Weights of a small masked image model: encoder width 192, batches of 96.
Rows from block 4 of the encoder of a small masked image model, named by matrix and row number. Rows with one number belong to one neuron. Each number is 500 + 25 x the weight over its row's rms, rounded and kept within 0 to 999. All counts start at 0. Numbers have three digits each. After the name is the row's rms in percent of the matrix's.
After each neuron's rows are labels from the 100 images, of 14976, where the neuron reaches its highest value: "strongest on" is what is common among them. Only what is clearly more common there than usual is listed. The data: aerial photos of the United States (SatlasPretrain). In brackets: how many of the 100.
# fc1: MLP up (encoder.blocks.4.mlp.fc1.weight, 576x192), inputs 0-191
# fc2: MLP down (encoder.blocks.4.mlp.fc2.weight, 192x576, transposed), outputs 0-191

fc1.504 118:493508493461469515516508513526509511506507463532486466463502487508529518535525561539478518469489507540472482458541530489486530457519499515426537528488544527501471468481507526490499517542544464461472527470477534484506485518499488514511514469500513519501462493471486493487527548485456486489535484525501506528496504478478497493516509503515518486526489470430535491537515444526517519472505538493507473490527514523472473487485486526470494485485515537488558501456514495501554485537479455511496516481480513558508492538504510514476499546499504500489510517492480510505509520507499488474
fc2.504 108:515463521492460583523481489485463485532463503495471475493457481503514483520526533517497516456512510497540479481507528505471526518484533474499520496472499527467490472472476521509466523525526516469520507494477544509476505490519518450508473448522531515544502501499476509475533503495531471494513478490489430468507495474480539488504504511509476492547512483525493471509495433502481506486524520500468486511517515511513509523479459513454509498506486492514537519485512487509541526541504422522442495460468464509525526496475513524493487536494497489501521531472501536503476489509484515459
strongest on: building (93)

fc1.316 099:515474524516507493478569493474466460506475528458512498497463471504485489530485474489445505529499520513535490488478485498505522497510496491516489542518482535473519495467508549471488452506540534500538470526463504509458543482535459538497471468463494558502486523500530523533484479521513531475493536474521489508495522478512520473495473465473474470487481477535529477496498476523521500532516482524537510500463486474514484537517512515522465561524481489486527481466505511531466504482491501482490521498562487459528526473463533467520493480493493544515506471495536488507505500544509493511
fc2.316 095:512481511529518554510526503486443499484432531472482508514464494504475487524495462495491538495460513448491484519491499470481513510518498510508499538528499509464497489481496482469473471511503518516499510514508514527497501529511521479502485440520494509505513492538514486486533494509580473488469532452510505501525529504464511513483516497490501514522507478517479484522505480482487470462502517548510510512474496518470511518509435513506511527484467503510573491507465485555509527530511414475487511477498470492493478474473505514541462498533485504507487493463479548499503502522526569497
strongest on: building (83)

fc1.310 100:453526526510550490480500407496510519497442528453486516513500506492434526495477488491502533483498515489488461482468513500535485545542498502472499501493525517448499479482524495517472475504537515517487515511485484484461485499492557449460528506478516471450500488495509489513503476523519539507514514470525531471465518512478554487510502494487474495517469479497489501530520489510504435499521496565511476495464497523462489530498517447510491510526466492498473505505497488504502485468503547524495499496510506510521466454502507559538499543512502517523505523500514516503531487497469523492
fc2.310 104:529516531499502480509491519559489514496440507514481497499524472483496501482500482525444504513504491496527497517512483470471491483526521499464480480533484479477485531484496477506455539495505502517514514490472546518507487495544512465521477496479532525490485483506515494481543507498534462449532538492477486482484523501503536531491516509454466494513483501492521549507511528478468476503437511493516465492487475533526508483533414532520499521520489496510563500475509509497523547550493440480484479493475517513505470510526497495515447483518513496541491496483503536501496493543528569514
strongest on: building (76)

fc1.182 094:480502466498570451503516488534505476483492509456489541492516491484483486482488535530517533510502518505466490446511518507513486477490501493508508531514528503516515465517540482509458501506493514474517512487471525502553519500510473469500491501478534430493499485510531488527494512458507483517505524470484503538497499479473509480438455454470527510504480464486484528488461483470503509505471498477502558481518533551504528511513480508508490479503457475479471477512470498530477551522471482513491473457504505457454492534470537521491524524492501483498520531467538526500496451541463532516
fc2.182 076:513515522478510479499489499478497521487471467502514525549504506518483470541515503512466491469500530433531533489485501472481495491535450472538491518519526514476535517466522529498503512529508510505539532471515525545537490535530517500456507476492474511465516521500494515469517453500501453503506501482489481491495520489492517530500529496507506495510501508525517503522497479499463481486528512512538497522475502559520503495500447506480449531481464492501539473491528477489494537561488448489478500451460513502537490469483488481528482465476489531548470498474473523536494519493528576463
strongest on: building (89)

fc1.424 110:490487474522471493500473503483480474478445512512473473481515524547474546516483519474506553477494491535507476483510540486476484496482547459476494512516508481514491483541508540504513523485510483469470497503544485519529460494479491509506462509480494535516558480536517515505484505509507454502507505501489469498563493501535538507508496491519492539542514498487519458441504462497498486532493497560502502494537492478456518540515483537493512484506515501491547482513466484470517512501472458488538537479527474503466533468472563497467465522554524480481532472524521513483502505503478507503
fc2.424 081:546479527481536528493542486502500519539482541493521544504512482455530471499490492543520455533489499519484485505493481483481523484526480522510463501494492491475526501491490486519472489503487528530502480504484520464495536533513528493508537515546502507478483531487475504490499494547494536518507514501482558518433507523483485504521504505488513475465491508510519574549480510485463494506519506490520492509467532538553462466471435472476511528500484533517490530483529507516501488544502507531475462473485497511532482498507444490501515515469469527523474524489498509497487469563530545467
strongest on: crop field (31)

fc1.178 109:507515494453477529528503458457488478523473540488516468508491472512462481504490492505534501513526512495463480442525537533487490488529543498435493481483495468522484494487495478535487518526526481496513486526459524471492517503532502506508529515481487532495539492547513505475498493505510480489537488489543475513463529502472530472518543489534525540535479518530492483516509470514485498467492501514538475526484490477460519453436471511468479475499511488478501503488473517525532489496520519480505509467449497566517483486508498505520474448549514578514493511481510530476514482514497498516
fc2.178 131:519464518521526513500501500529513505480538521500493503458513508539532497536489462470470488482499503520508494518486514519483508461476503523499515537498481482490533472497494512517529476469496490461471523454525530541519488533476494524495546488539467481492491490488534505530502522498509518533509520542480509497546503562528500493522488512414466497461545533494538515491501509480539554506532479530482495481469551503515511467510500500476520479495502505478458477498519501501429499476494542514520497515527515483482530482519508471468517488495530476528481445537492480519449490479547491533
strongest on: building (76)

fc1.116 127:512507492461505535497537475477512464495492471503500500535516464517486514535524514475551473491429507529446500511514522468538484543503470482485519470500487494498464490497538498480466491496529540476498465528450497494480525488485479504495505530507463531541498494513513525497534469470441520516487496499493512497471471470518465533455507501497471561467484523500508468488510493492484516484539486512485552450506480513482495495494511505488494547483517500527546421519538490463497501486513495502540519493468471505491470499483500498486459516478487536511477474502527489534461497542488541517
fc2.116 117:467452515500439557474476482541510498512553530535490498477504554489514497569475450530510468474511499518489478490512517490502453521490527537506529495478542533530490485480486547519505502505499491532535481493483518505508484465494496486497486543455505524475540493506523512537492491502493501519516510478527493494510511479504473511522491527483507508477510506501512528473499476530501467505515492500530493471499506505531491507522533495537493487492528518449488528515491489498481547475480467518506532532541516531445560505496513494483504469563514503443549493513487503508519486468450461534
strongest on: building (89)

fc1.371 103:511517441469499487479454505497478494483467488524501486486483488513536476501503525505494517476501502462482497494457500459546493499498492514535515490532524562499460495476506502487513523499484520461450516521528500504516495460555536522487530480484526471448534536518490490458537522485497523573481507450498503488493509476512466529510488480482499493478538484495478507508463512530495533518539533472499497474523524475503453521514466536502479503473506474455468499479496456474440505521455511506509517491528516454476504478513507535507557547497494485481517480496488531489522473519513518525
fc2.371 105:523442528488504521501496509494485508463503490527520463528484483502491489534520523473483478545513504541544487501538511507454525502538508507558491492487503500506520522492530490499536507478505542523535499504515468517503513522496507493484464478479516536524487486469517491478450545480527513468523511496475501498499460497552502496484444506503570485509492526494522485488551511496474464519498529515478434500466478529516509485483492496539487473466509532509546517529494513488501448510514453503492454471495459497493527522518448505471513475510540463544466481505491525527500535525501524463
strongest on: building (91)

fc1.205 101:523494508519506463547518439480490521458492486466465472508484471545505505511518523480466540488450510471488519517507479495526526488480477478458490494465476504463504482519494520470472530508548471482487477511518466509505464476530536529491471504481500522499500499509501520463455548486503484476486483508451475467524488536541473491496536516537501481528491510488522505506471491540553482472555517514511473491553490492478538509452502481453507519481508478512541460495496518540470495492465508469486521518518501483521503497491490481473512514515542529491505500445474492494442510461532503517
fc2.205 122:483517470503493485465547547517507518482513508509459502487520508506532498481498476533553487555548482510511536512486481469489513472502510457499436444534471495552493476507448489499501468487459502519511471498514473502515516481492521467495530511478526480507505505513463482531521508496542534484551505504469532510498508566512496449537469498483503467487505531507544541527491487521487488541492459491460512475503541501458519507533531506507486515541523515482465480496505530505495479479485540511488499530507525549542484534476536510498476498508469498488460495509513483531494526517512478513
strongest on: crop field (27)

fc1.529 092:510532513489526487455504498486488466533496500470490532458484534515500531537519478530529534486481501508467471454517494496460495464532481502472509515472510486490501453542521486541443479477505511505469532505472474460496462465554516491509523511510517505517506481477485508530520544518487464454525492484498533496466517501492513458521484474538479515460524476481549510528482511521500512480524547494475510487537452525487522501462498489495475527480533496485493491501525465519510473510475521481563507487461470517533522469543476504515505548504519501495517519503494558454510511469501516531
fc2.529 070:506497478497506530509539493498503518507412497492487494522464501479495475513529504523518540504486512450547523493525523542515499506507514514531499500519512522476492536482505524465478482521524520445524528519457473499499510487525526497510493436491524494499481493513525521502512504511526480513496487498499476511551532541495547471527511495507502490524480468526489503488490503482482496499491525544525500522496511506501492502515446495494508489514518501553569511520516507485555530542500435486466540497476473512511531511548505518501495468513500533538471508502496584477464485511480567491
strongest on: building (90)

fc1.17 102:511483496544495521506487469516508464495486509496462507468521488480467454483486486475501491535490499471563469472469510551469479498509460497504489484477479521544493494492546521500477516483490571487535517470520499528502478508507507484522521477489448475509470550487489495477469407456511550523501516487469482483476511519516500512513523529459512527482511488513469510520490523486559533481513520524486532529525526472510513489498514513541476506457466513501534495519518489531465467514527486527495529516501533490495521442548502502494457471497508507527499491480518470529487483520492512522
fc2.17 068:540513524496524540532512505510519491516411485511504496491484500524501488497531484519504487533484525489493493492495471506502498504508494501511488495484526484477525506477478502501462501527491502507498519480456514527502495510570530504509509491493510483514526514531491514499541464517485436519513525514494480510476508497532536536512540526525451514518494501531524515536493479508491477516490526481479532550497479539492480512489420502462524509508486505514563489514498527475504500588510429517471495492483486538479486469503497498533478499503499506541483502480508525526470496515503598497
strongest on: building (95)

fc1.414 111:556526486468520511527490494503522500525492475463498471474569542530497528494483472530454514510528504514467526457503495515523486477493515490493452470484498498504530475507511528492539536491523502546490501531496507461505485507542500490469501494510497505522504479501521494503532503491484505478526460494495485523500507474527475515474471486465484553491518468559485486492518534482488515492460515504543483499494468524444503434455480505510487473488506470472538516551494467515519500490524535527523460523458495491554484494506524464524464488539504561516495501465521528487524503473478490467
fc2.414 080:462529519534526488482493518527479523488446493498481550492463465470478492502448562486526526481492501477517499519510502502475515510490496499511485525565514480485468503514545462521481472503492519465520501504503526536472478566497482466545460501482559496484514491545501520476494513528545485494487513467508540507504518525503509443507490491507509494491515518450507509513491464476477475468530479497511494487497491514503469490516478489507525507487507494518504499443529521530490494534464474513456508466548468509475483526499480532452515526490468504506536506519475538515512462528452547492
strongest on: building (86)

fc1.90 089:489491517492507464462454540532503547484486488503474530479482471504491497500486502517472456502473485511520474535488523500540489514508465502510531493522484541499485480512513499463508452527483554481504486403512529527493487503468479502535459494511511479511465485489512502493514510511509489513516500543480483529517467506500475533495517499504475494497485470529488501498463499511449491540536501489461520476517505534511526508536527501493517514494503502497547520528469517486509502501523443525423514513530502475482547450511541495487448500463450479531541508541537482511468515502520504497
fc2.90 094:484495480536536492519508447517497514481564519529491464499507509479501454478514528474459501486497493515532463507536496488485494507468521538527521528511508512531462535515496518523529493469490516513489516498552490483509503545512531504454526504528521504490470515470499510492509522501478520551495473480465497511474470478504505525472471574458532518520501482480519510474535492460493502481489504545517483499463538537480489538488548489495478479516508499469510522460492495458508477451466532472483486508528521453511475533512471475506506544463526488451507500534487529514499513529504461457
strongest on: building (96)

fc1.309 110:528483476517539534506474512527483523479492494526462506455490467509528482500488511539505492497525503426498462466473489565486510490461503514520500566502496486532518468511508475535494509497515483484505508455490504479487471479510546475499521466499512471487531478456557495528533494481446489518521494487542463500488494540503502518521516536495498518481506464483527518530480451516551477472520547496512498494479509495484479461505494515478490542497486492472537525441495495470535511521533506521502506523498483465486494481546460499496515470518480513491478534504508504556460491517463498472
fc2.309 134:483484519482467527499491502537505495514489513507540484497489514478500518496486571488530492490492469497468485538473520509489511499493475545501510486560500499460495493471484494490439543502527485457487469547491507526484502547478493520530493485523493515496486472487476509473494539486543468500482461507499553464514508534536497507468511510443487458474506502492560508515440519491487535527497478456486534515543485453484520525500503515456520504479513495530499468516521475485515509493500466499533488456509489489509496519432518520472518518567508506554473478484495494484534496522487487505
strongest on: building (97)