config = dict(
    encoder_arch='vit',
    model='masked image model',
    dataset='aerial photos of the United States (SatlasPretrain)',
    train_examples=203450,
    image_size=24,
    crop_scale_min=1,
    horizontal_flip=True,
    translate=0.06,
    method='mae',
    mask_ratio=0.75,
    loss='mse',
    encoder_norm='layernorm',
    encoder_norm_position='pre',
    encoder_activation='gelu',
    encoder_mlp_ratio=3,
    encoder_head_dim=64,
    encoder_fused_qkv=True,
    encoder_bias='all',
    encoder_qk_norm=False,
    encoder_parallel_block=False,
    encoder_inner_norm=True,
    encoder_patch_size=[2, 2],
    encoder_layers=14,
    encoder_width=192,
    encoder_positions='rope',
    decoder_width=256,
    norm_pix_loss=False,
    decoder_layers=4,
    init='trunc_normal_002',
    residual_init='none',
    optimizer='soap',
    beta2=0.99,
    lr=0.0037,
    beta1=0.95,
    shampoo_beta=0.99,
    eps=1e-08,
    precondition_frequency=25,
    max_precond_dim=512,
    one_sided=True,
    adamw_lr_other_params=0.0029,
    steps=7600,
    batch_size=96,
    epochs=3.6,
    lr_schedule='cosine',
    final_lr_fraction=0,
    warmup_steps=760,
    weight_decay=0.2,
    adamw_weight_decay_other_params=0,
)
Rows from block 0 of the decoder of a small masked image model, named by matrix and row number. Rows with one number belong to one neuron. Each number is 128 + 24 x the weight over its row's rms, rounded and kept within 0 to 255. All counts start at 0. Numbers have three digits each.
Before each neuron's rows are labels from the 100 images, of 14976, where the neuron reaches its highest value: "responds to" is what is common among them; "peak on" is the class under the peak. Only what is clearly more common there than usual is listed. The data: aerial photos of the United States (SatlasPretrain).
# fc1: MLP up (decoder.0.mlp.fc1.weight, 768x256), inputs 0-63
# fc2: MLP down (decoder.0.mlp.fc2.weight, 256x768, transposed), outputs 0-63

responds to: crop field
peak on: crop field
fc1.338:146108147136127116115128154126130109143132130152092147110127141119105164149130140157120109110110162137118092110144114142119112095144099121120138197143157130137133112090146141126129115160144109
fc2.338:160117157138147112152143175108110121114097129150120092086120128095107131091130108081152141123123124093100097122156115100099093082141124103109156146120109157129097135124100116124141090151123118

responds to: building
peak on: building
fc1.33:135132122122122126153141131148164130167145138094109136149153099102087078117099118098153162161106148133100154145111110116140128134106144140155142134118123176149154089157093148077103159158075128
fc2.33:125146124117121141134147126125132141058124140115121121154130088131167091127137103129124113148104141143141089124147183093116114125117138076118110105109161139104122119136109110101120133118117126

responds to: crop field
peak on: crop field
fc1.188:164144135145146115112109171156138100104110173140103121095111136093156150138146129157126140094081163120112139107106131095094126154120136120103153112128114098123154107137155145114186140138174110
fc2.188:143125112086127132145145138152104118149117117144153121117107074125119098141142092150185130127053149133114101116121070128102129127080124125109187115109139095174104165130143117103136144146129151

responds to: crop field
peak on: crop field
fc1.621:062038112135151134128164137111142144125124116143113087119088151119088217153131154155132110117129135133128092144134136140133115133134146134126145161109145126154109151138135137123132135141164111
fc2.621:123111159157180151134133139145152124255128118145138112094120151110119150134123172127141112131138126101113120147155017119131105128163126100155144132145109165167117138132120134132146108133124130

responds to: crop field
peak on: crop field
fc1.379:161113150133125112091133160096130159144134076154145122139071126151066143141155120125154142130148118109146133139136116159135091107124156094110097144108144153121118127112121151141107114110090140
fc2.379:144119150130079130111102166136133124112113110117132152114118113159130122136128140138147127144115112128102109121132000117098098125119120140133162148122113151085127134125125131104144140116124149

responds to: crop field
peak on: crop field
fc1.388:153137083111118180131131173130157095135103126114123094111111154151089150134131097171110174130150136132150131100125145151147157145110122102160153082089154157139121119110120118144136160106117164
fc2.388:118131135121119192071166106126097173133107125138140155149172177169141178092097162148153136152148105097093074137127224129134144131172139098148107114141114130097147153139091121128157120131125142

responds to: building
peak on: building
fc1.36:033184207175121104069095091107124141147144107155147154142112120118168142135123119130105139107122128108125138108130176114127141125135100116134106162104148128108136146137134142139132141126128139
fc2.36:112144099137212118135111125143164127143150168128119129155130126111124103112120136129154144150125110149126152141125051158129127139121135202155116135131162143146155151112146210131134122115111130

responds to: crop field
peak on: crop field
fc1.241:091152125151127156134120128107137122136103139155129162143132172154114129111136121117107138124185137096137109147106105091127080118115139102116146191111146150119145110096160133166139134114192159
fc2.241:159119093075131173081141150121154080128129185129116111110132096069120123148125138110121114153092127154149110113151139119168095138177096167111157100144117075109117116102144169118153132089140168

responds to: building
peak on: building
fc1.85:111129123125103140125156132155089123141159154133155144138164122145113105135122130130167118134114125159137146144104119090144136116128116132125192186177124132099091138139139115086093121137118117
fc2.85:121111142136113131074084159105162099084092120108122137103160104088137128154118162129129133155154105113149148106115217148129151115086157098141108125154086102091137141174101143110117142133100140

responds to: building
peak on: building
fc1.610:137096121129105143125159089126146115104090164126112107156126109166119121141122099182124147139128117192131119084141149078153142142089096129144166106096126096142121143158118128119145144122122083
fc2.610:114112135093139177104113096095124119095095123146146131152123163146107127116110129158146173121106082118135082101159180087144186113111114126118174093151094119115112147115082145104096163155173117

responds to: building
peak on: building
fc1.350:109098113129144107135075063128096118135116142149118141171138145083141116076089142137123125167094124118141121129156141111126135114096107186104139147124137096130128150139128071102106128179126104
fc2.350:147138127129116134156144119118099096172150131128149090141107096082135139129140127072128103112133129152148110135145130120136129145136092107126088076125109109166143164142098067161145103182153118

responds to: building
peak on: building
fc1.362:133125129085103144148138113139158103138131144090144128172116075135170092095142108155107139141128132148154138119110119115115147116167134126135131156120101171107107129117095137123123186068083106
fc2.362:109124151113131170155142165134128141188106119124131110170175120145143104096108172141116142145144138120137143140089143129108134086122147115124167138139152137084132152124105141112123178114123139

responds to: building
peak on: building
fc1.666:130145128138120147153114155147187155119093076123149133127119117128135147148108144109144135136144089174144146147134159147126192135147112131138096123129136072119136132169135159136147122178108135
fc2.666:138128163114112153152118164164126096130141122127166130142117111120120146129154133167136143135148126175156118131166159147121118156154146141091141122102143114167139134148134104138136143129141093