Weights of a small masked image model: encoder norm layernorm, encoder width 192.
Rows from block 0 of the decoder of a small masked image model, named by matrix and row number. Rows with one number belong to one neuron. Each number is 500 + 40 x the weight over its row's rms, rounded and kept within 0 to 999. All counts start at 0. Numbers have three digits each.
After each neuron's rows are labels from the 100 images, of 14976, where the neuron reaches its highest value: "lies over" is the class under the peak. Only what is clearly more common there than usual is listed. The data: aerial photos of the United States (SatlasPretrain). In brackets: how many of the 100.
# fc1: MLP up (decoder.0.mlp.fc1.weight, 768x256), inputs 64-127
# fc2: MLP down (decoder.0.mlp.fc2.weight, 256x768, transposed), outputs 64-127

fc1.402:532508519537521492499473499603524458484500426411506511450530441516468565486604547507501556519527543465502471477533454443528468503447507518466510529484500501500515395583514528537386558467453539
fc2.402:507522559440512492539490508516497524500515449530587532520493533497518512574511590513524528501515472497526523521538559605523542570482576621504488536544457528447470483555524505532524500495498541
lies over: building (34)

fc1.743:585517564476488473598394501508500537444408472503491518523476527444488493501482533413485474479483457477514477467434529469491452405444498475481481487539489523453484578576454487484517495462488511
fc2.743:548482438482520544466542487564502447490525515501513502487500467517390467476422527538535449450488461529439453477502484434520451492472475454529476464504511522515486509467535513529487496547523501
lies over: building (45)

fc1.33:444455545574548432517422520535561474483529523508521467480492465543534540495534508467564505560524504486512486503516501496482451517493487425449485497485499551434447470509487396512512498438551446
fc2.33:541476480488497523465519499516504399503492415508495470500455552469472431555529592556484460468470487507467442417506477459488522569497492572459453573442491439489504515509499527430454517518474470
lies over: building (67)

fc1.703:551464456515474508539379475568560512475510479452512511484500497474503429524551555555461502408511432488546520561448520453481544452531495513478493563506490424479522486538516511516486479480511473
fc2.703:528532489465455496471458483498487451518546518469433496540468511558492576438531487489463481568481418412482454495488527523508562448524479489511528415507496516490427487497479397523492523540538488
lies over: building (67)

fc1.410:416415516565568451464435480451455534456585495594526454474541458497519517450476451495537519446531543536515529464434491518486489529446461536487482486515510478447564501502459515514512438558484507
fc2.410:528480513483474510523497510512467533535462535544524422566499437592540450590558514477520460511498495489565498542480482544506521420486511528539529467527470442536522466489496479541533411446487492
lies over: building (25)

fc1.714:530482481450530522537523439498525567497525462508487501527468490503557539521495498510478572414509454512493483522610514605475551497484558541550500503469436458499575462509484571503570491496481537
fc2.714:506495502469488472533449427516494488502504568490504561460510485523521581530672549498508477563475464501501482485495540490470518438523516525593506493489503514514510480483506495496455430488495476
lies over: crop field (37)

fc1.250:454442467544479508568409497581573450493583481475490506534502507484527511495511428511492465480538514493452516429500460526506432523490486374558489509551502463425492485541436440496498500474424464
fc2.250:513505479481540487519470473625448464510551520496483494475439551522463475482533611469402522556517493505470520400454508518527505507477529534524492477413472459534486566451470533494474465526476494
lies over: building (79)

fc1.177:499435536533453565556413484535515513519524554507481509500532558545513499486530510441548507495561514488524469497451509470472540464552456501517507478471527556436485503503524465454539520501533507
fc2.177:562508520509450531441507483530524459469542578523480526563572558527509409514502438544558553474527508525588507514495521458524448556535447508552491559519477445546491530538502460483455487525543525
lies over: building (41)

fc1.596:543452466492432433506517497417492456539563486440445520496475460554499530513500504509525552437608467445512437497582552575508524529460495544514478472438472490481557508502460531493535538474416475
fc2.596:471453489529482454508561521541499472480570502543490480455482445492523505502571494528567484533504512462541506529516524575514449447406561516426473514488539560489518428481527498576479526484466499
lies over: crop field (52)

fc1.671:456496495510534506538488468526471489496529512505524517522529547503491465514508472482509464478523535504533488493484542480509487465513452495531502474503529499530504492499496485508493526492516495
fc2.671:518500520524511518449495559537505514490493464500501488501572455521539510506493466513480517470547508482543462485526489503532491519494486507449492495498491500508513502505513479472495534514432504
lies over: building (27)

fc1.602:502489517466491492613439440626502421493492514489509479527459487488522429485472514513532574389460448548592512472431494429478517473558449509478487531533491476424522513521535438473513511490536484
fc2.602:464582516484478530514507516506497497536560498496452478532509531552542549501505440473528497605488473520495473512538526558511510505542466545532516487519529575535504518506525477498539609560540507
lies over: building (69)

fc1.161:442556492512435524628502446604481449454470467447466554559479512515504474548491532471470530403461410505500584534492520469482440536508436422540448445525523523443512458553538467548505497540497469
fc2.161:541592496537496528528424514443545549479506517444465478489474473521566510459538457491553491554445570504500455552513520515510501468474477480472523446530497463562450443485547465507531518543556504
lies over: building (62)

fc1.305:418519451591507512494522559532490494512428517489502471468514466527524543537555548513481447517515535507521546451470599525528484512472495527440466538446544533472466457511486505523527518455451512
fc2.305:506506472523517493511586452531536477515442453530497454475473477484481487535545514398523420568500472491518482467456488463479521533512503514534503522462527544489495522514524472535532530514576475
lies over: building (57)

fc1.520:550466383512505490544449456478440470455428493474523555571481486535542498564563604530461561445440503583508429588512497513534495498485457432509574478489492537425550492506520458541528565518491537
fc2.520:537525469501499491437527445445527500505439537484526492515492530496525536479534579489415520574502517471472467481477561471508525376567439466620483445488504504515486540471481542483465464517484509
lies over: crop field (32)

fc1.605:503441521499478485453568498449555501530461489449484478487517473512565510489571492512581485454490523589541472496577501506466574446524464572488515495453520462516489502452508616545479503515434539
fc2.605:438427488496506454524482486503435565449506554549538476455470498499514555508533595527554495635535471496516529528568529525465500528536521481519568477567586532570531543513533538470572521474461508
lies over: crop field (39)

fc1.544:470452541485510506485502538520568466588536415521535485518466425504556537501492453473485503442551508439569561467534537504525482542483517378511453513517527510507499414489496474483475519461448482
fc2.544:546461496464624418456521536492485519568490488494463493432487481465412471522530527445427531537480484472516436511500517508470500518433570481451501557415482500445477501535545481454506495472459537
lies over: building (59)

fc1.61:491477551569520434544496466484517544517455471490470496497476444452498518471524483455542493471461448553516542514506468460499554516489481441449551498544512521425476561512512535587554560598503497
fc2.61:510487427455594502452470545424584438500466526502585442467459507474498530552543567465498457583474500508532449470500556468464548491488410500481449502421552502482489582519551477502447481477505489
lies over: crop field (35)

fc1.0:658559537512476546655597564627589545500562552512508500480519429506519489520523527490537513543504513483514509528508497481512467541477506512508497454503506556488470544520505487488501479572484462
fc2.0:527475479428476489508521546521486503527464454534514614534467485514449505473537534525556467508451514489361503506442518505540497501449500433504525517539485513500511466530514429510502570497518474
lies over: building (25)

fc1.484:426522429456427553502516461406457496561482507462499515497505482464445454475485527486531542491500474521558439509574491482542550474562487577488539528389503514528554506471509588497516550536508489
fc2.484:541463505485513505496522513525457509450539465545459499599548440493488553526559562479528566523491513460489506575522586540492472488530560496537540481526506481464512546522554443531542519513448582
lies over: crop field (28)

fc1.190:458539533502527538487626505576532403467553519484525524476520391523513570506562501478432504501584490510557475477466467490500414597564486609489517536488514466512525520525450559507552508487517498
fc2.190:487518502469516572461435529505524464543524469491509564582498491525537507509441457493492503492506508511472522509473549436552496444531471492464495481537504464560476458528437496546524521527548473
lies over: building (36)

fc1.350:517472487534468499550436539600523423476536567535528491485594493487399467491563538511529513473540545544488519497500506523478453497491508446497592515512596533449478489555519409497469517490512470
fc2.350:524503504490424467446526583597489456443507453469502491567461528479466439474532522507478508534519495447478473447509490566513449538502530531513514483507606491555503488489443460547488537503425483
lies over: building (69)

fc1.598:456479493548448522492498488510559496501443487511483490550486516454526521518551531551572478426483578506492533549441543460507527550460496487453496521524514564538516519504526423563486556536545485
fc2.598:585460555476461457438489515474499461452430476411484472495511435462442484490602540571523443487478495525499460458513503501440496543437472430497472478454516538411439532499471462471517447525544519
lies over: crop field (27)

fc1.688:491428512422545516583324475536469494490525512542495522515464557509540512478488502429506534527509500530514415534486505452465511445509507392522495501476535542421474493552484382496552485473509531
fc2.688:560539507464541463474541390656486495486508565499511511468539536515422402521420469500589519416489525513472490499523467473500536500463475465497512541494424481520512495483546473488480395534586518
lies over: building (53)

fc1.664:465510504478552496515562441523553535506419494501497460504537549384459480549529429502457519458467486524493542485472505462467450487491449535530511536534495461540470575433526564531546448524485534
fc2.664:506485470466526529508481569496497454527449496500457524511504515455492562582504501400425465495471502498473486471452482503496483439484509479504495487456523490464456567487545510517393504513463453
lies over: building (40)

fc1.204:512447509511522510535414491552527513465545525454513468473481495518515471480442484516505548404522434497484524461449471449529474477552442520503455587517526456461486486523473447444517481461525468
fc2.204:500523458520456495526503455511458462484568469438416476523456492510538552465470443491481448559531454436470432443490510559498496512494472545479489488523489480524449467545494463503543527532501468
lies over: building (44)

fc1.36:312306429587630580484344453360429446404468467468516488457477490521465529506545481536484502566492493498508490496495492512509502541430470452513480463539466504481484486558463517497505507530496454
fc2.36:492490533551512517502530429536513540507469508507497344495532486526453414518537519520482479533507550475646499523557481536492537493502541460495494518526482537528477493519531471473517494473484531
lies over: building (26)

fc1.297:484519473548519525606411490532468486488445515540506539576498527532503500530532561490490576390451484577518443607486534509497483484481468452522535459450501532423521503510537442571555531577472550
fc2.297:548575473478530503508479503416542479528454546504508495521491543545536557496519555518456525542484494492525435567535567449479612419568519470565458466502529498545477524451502521454495477493528512
lies over: crop field (36)

fc1.571:512470499491621543502428477585508473502537439518539506473488579485492547488510459505461476390532465535498508401502515493547490469466542339529495498507501488465454520476480418519484488460478444
fc2.571:508579463528539473489506551510441524487483549390527495458496593498429459442533485414456503477585566503415541445447485555438478551518492486559530540483483543527473499561477553507498499519499509
lies over: building (51)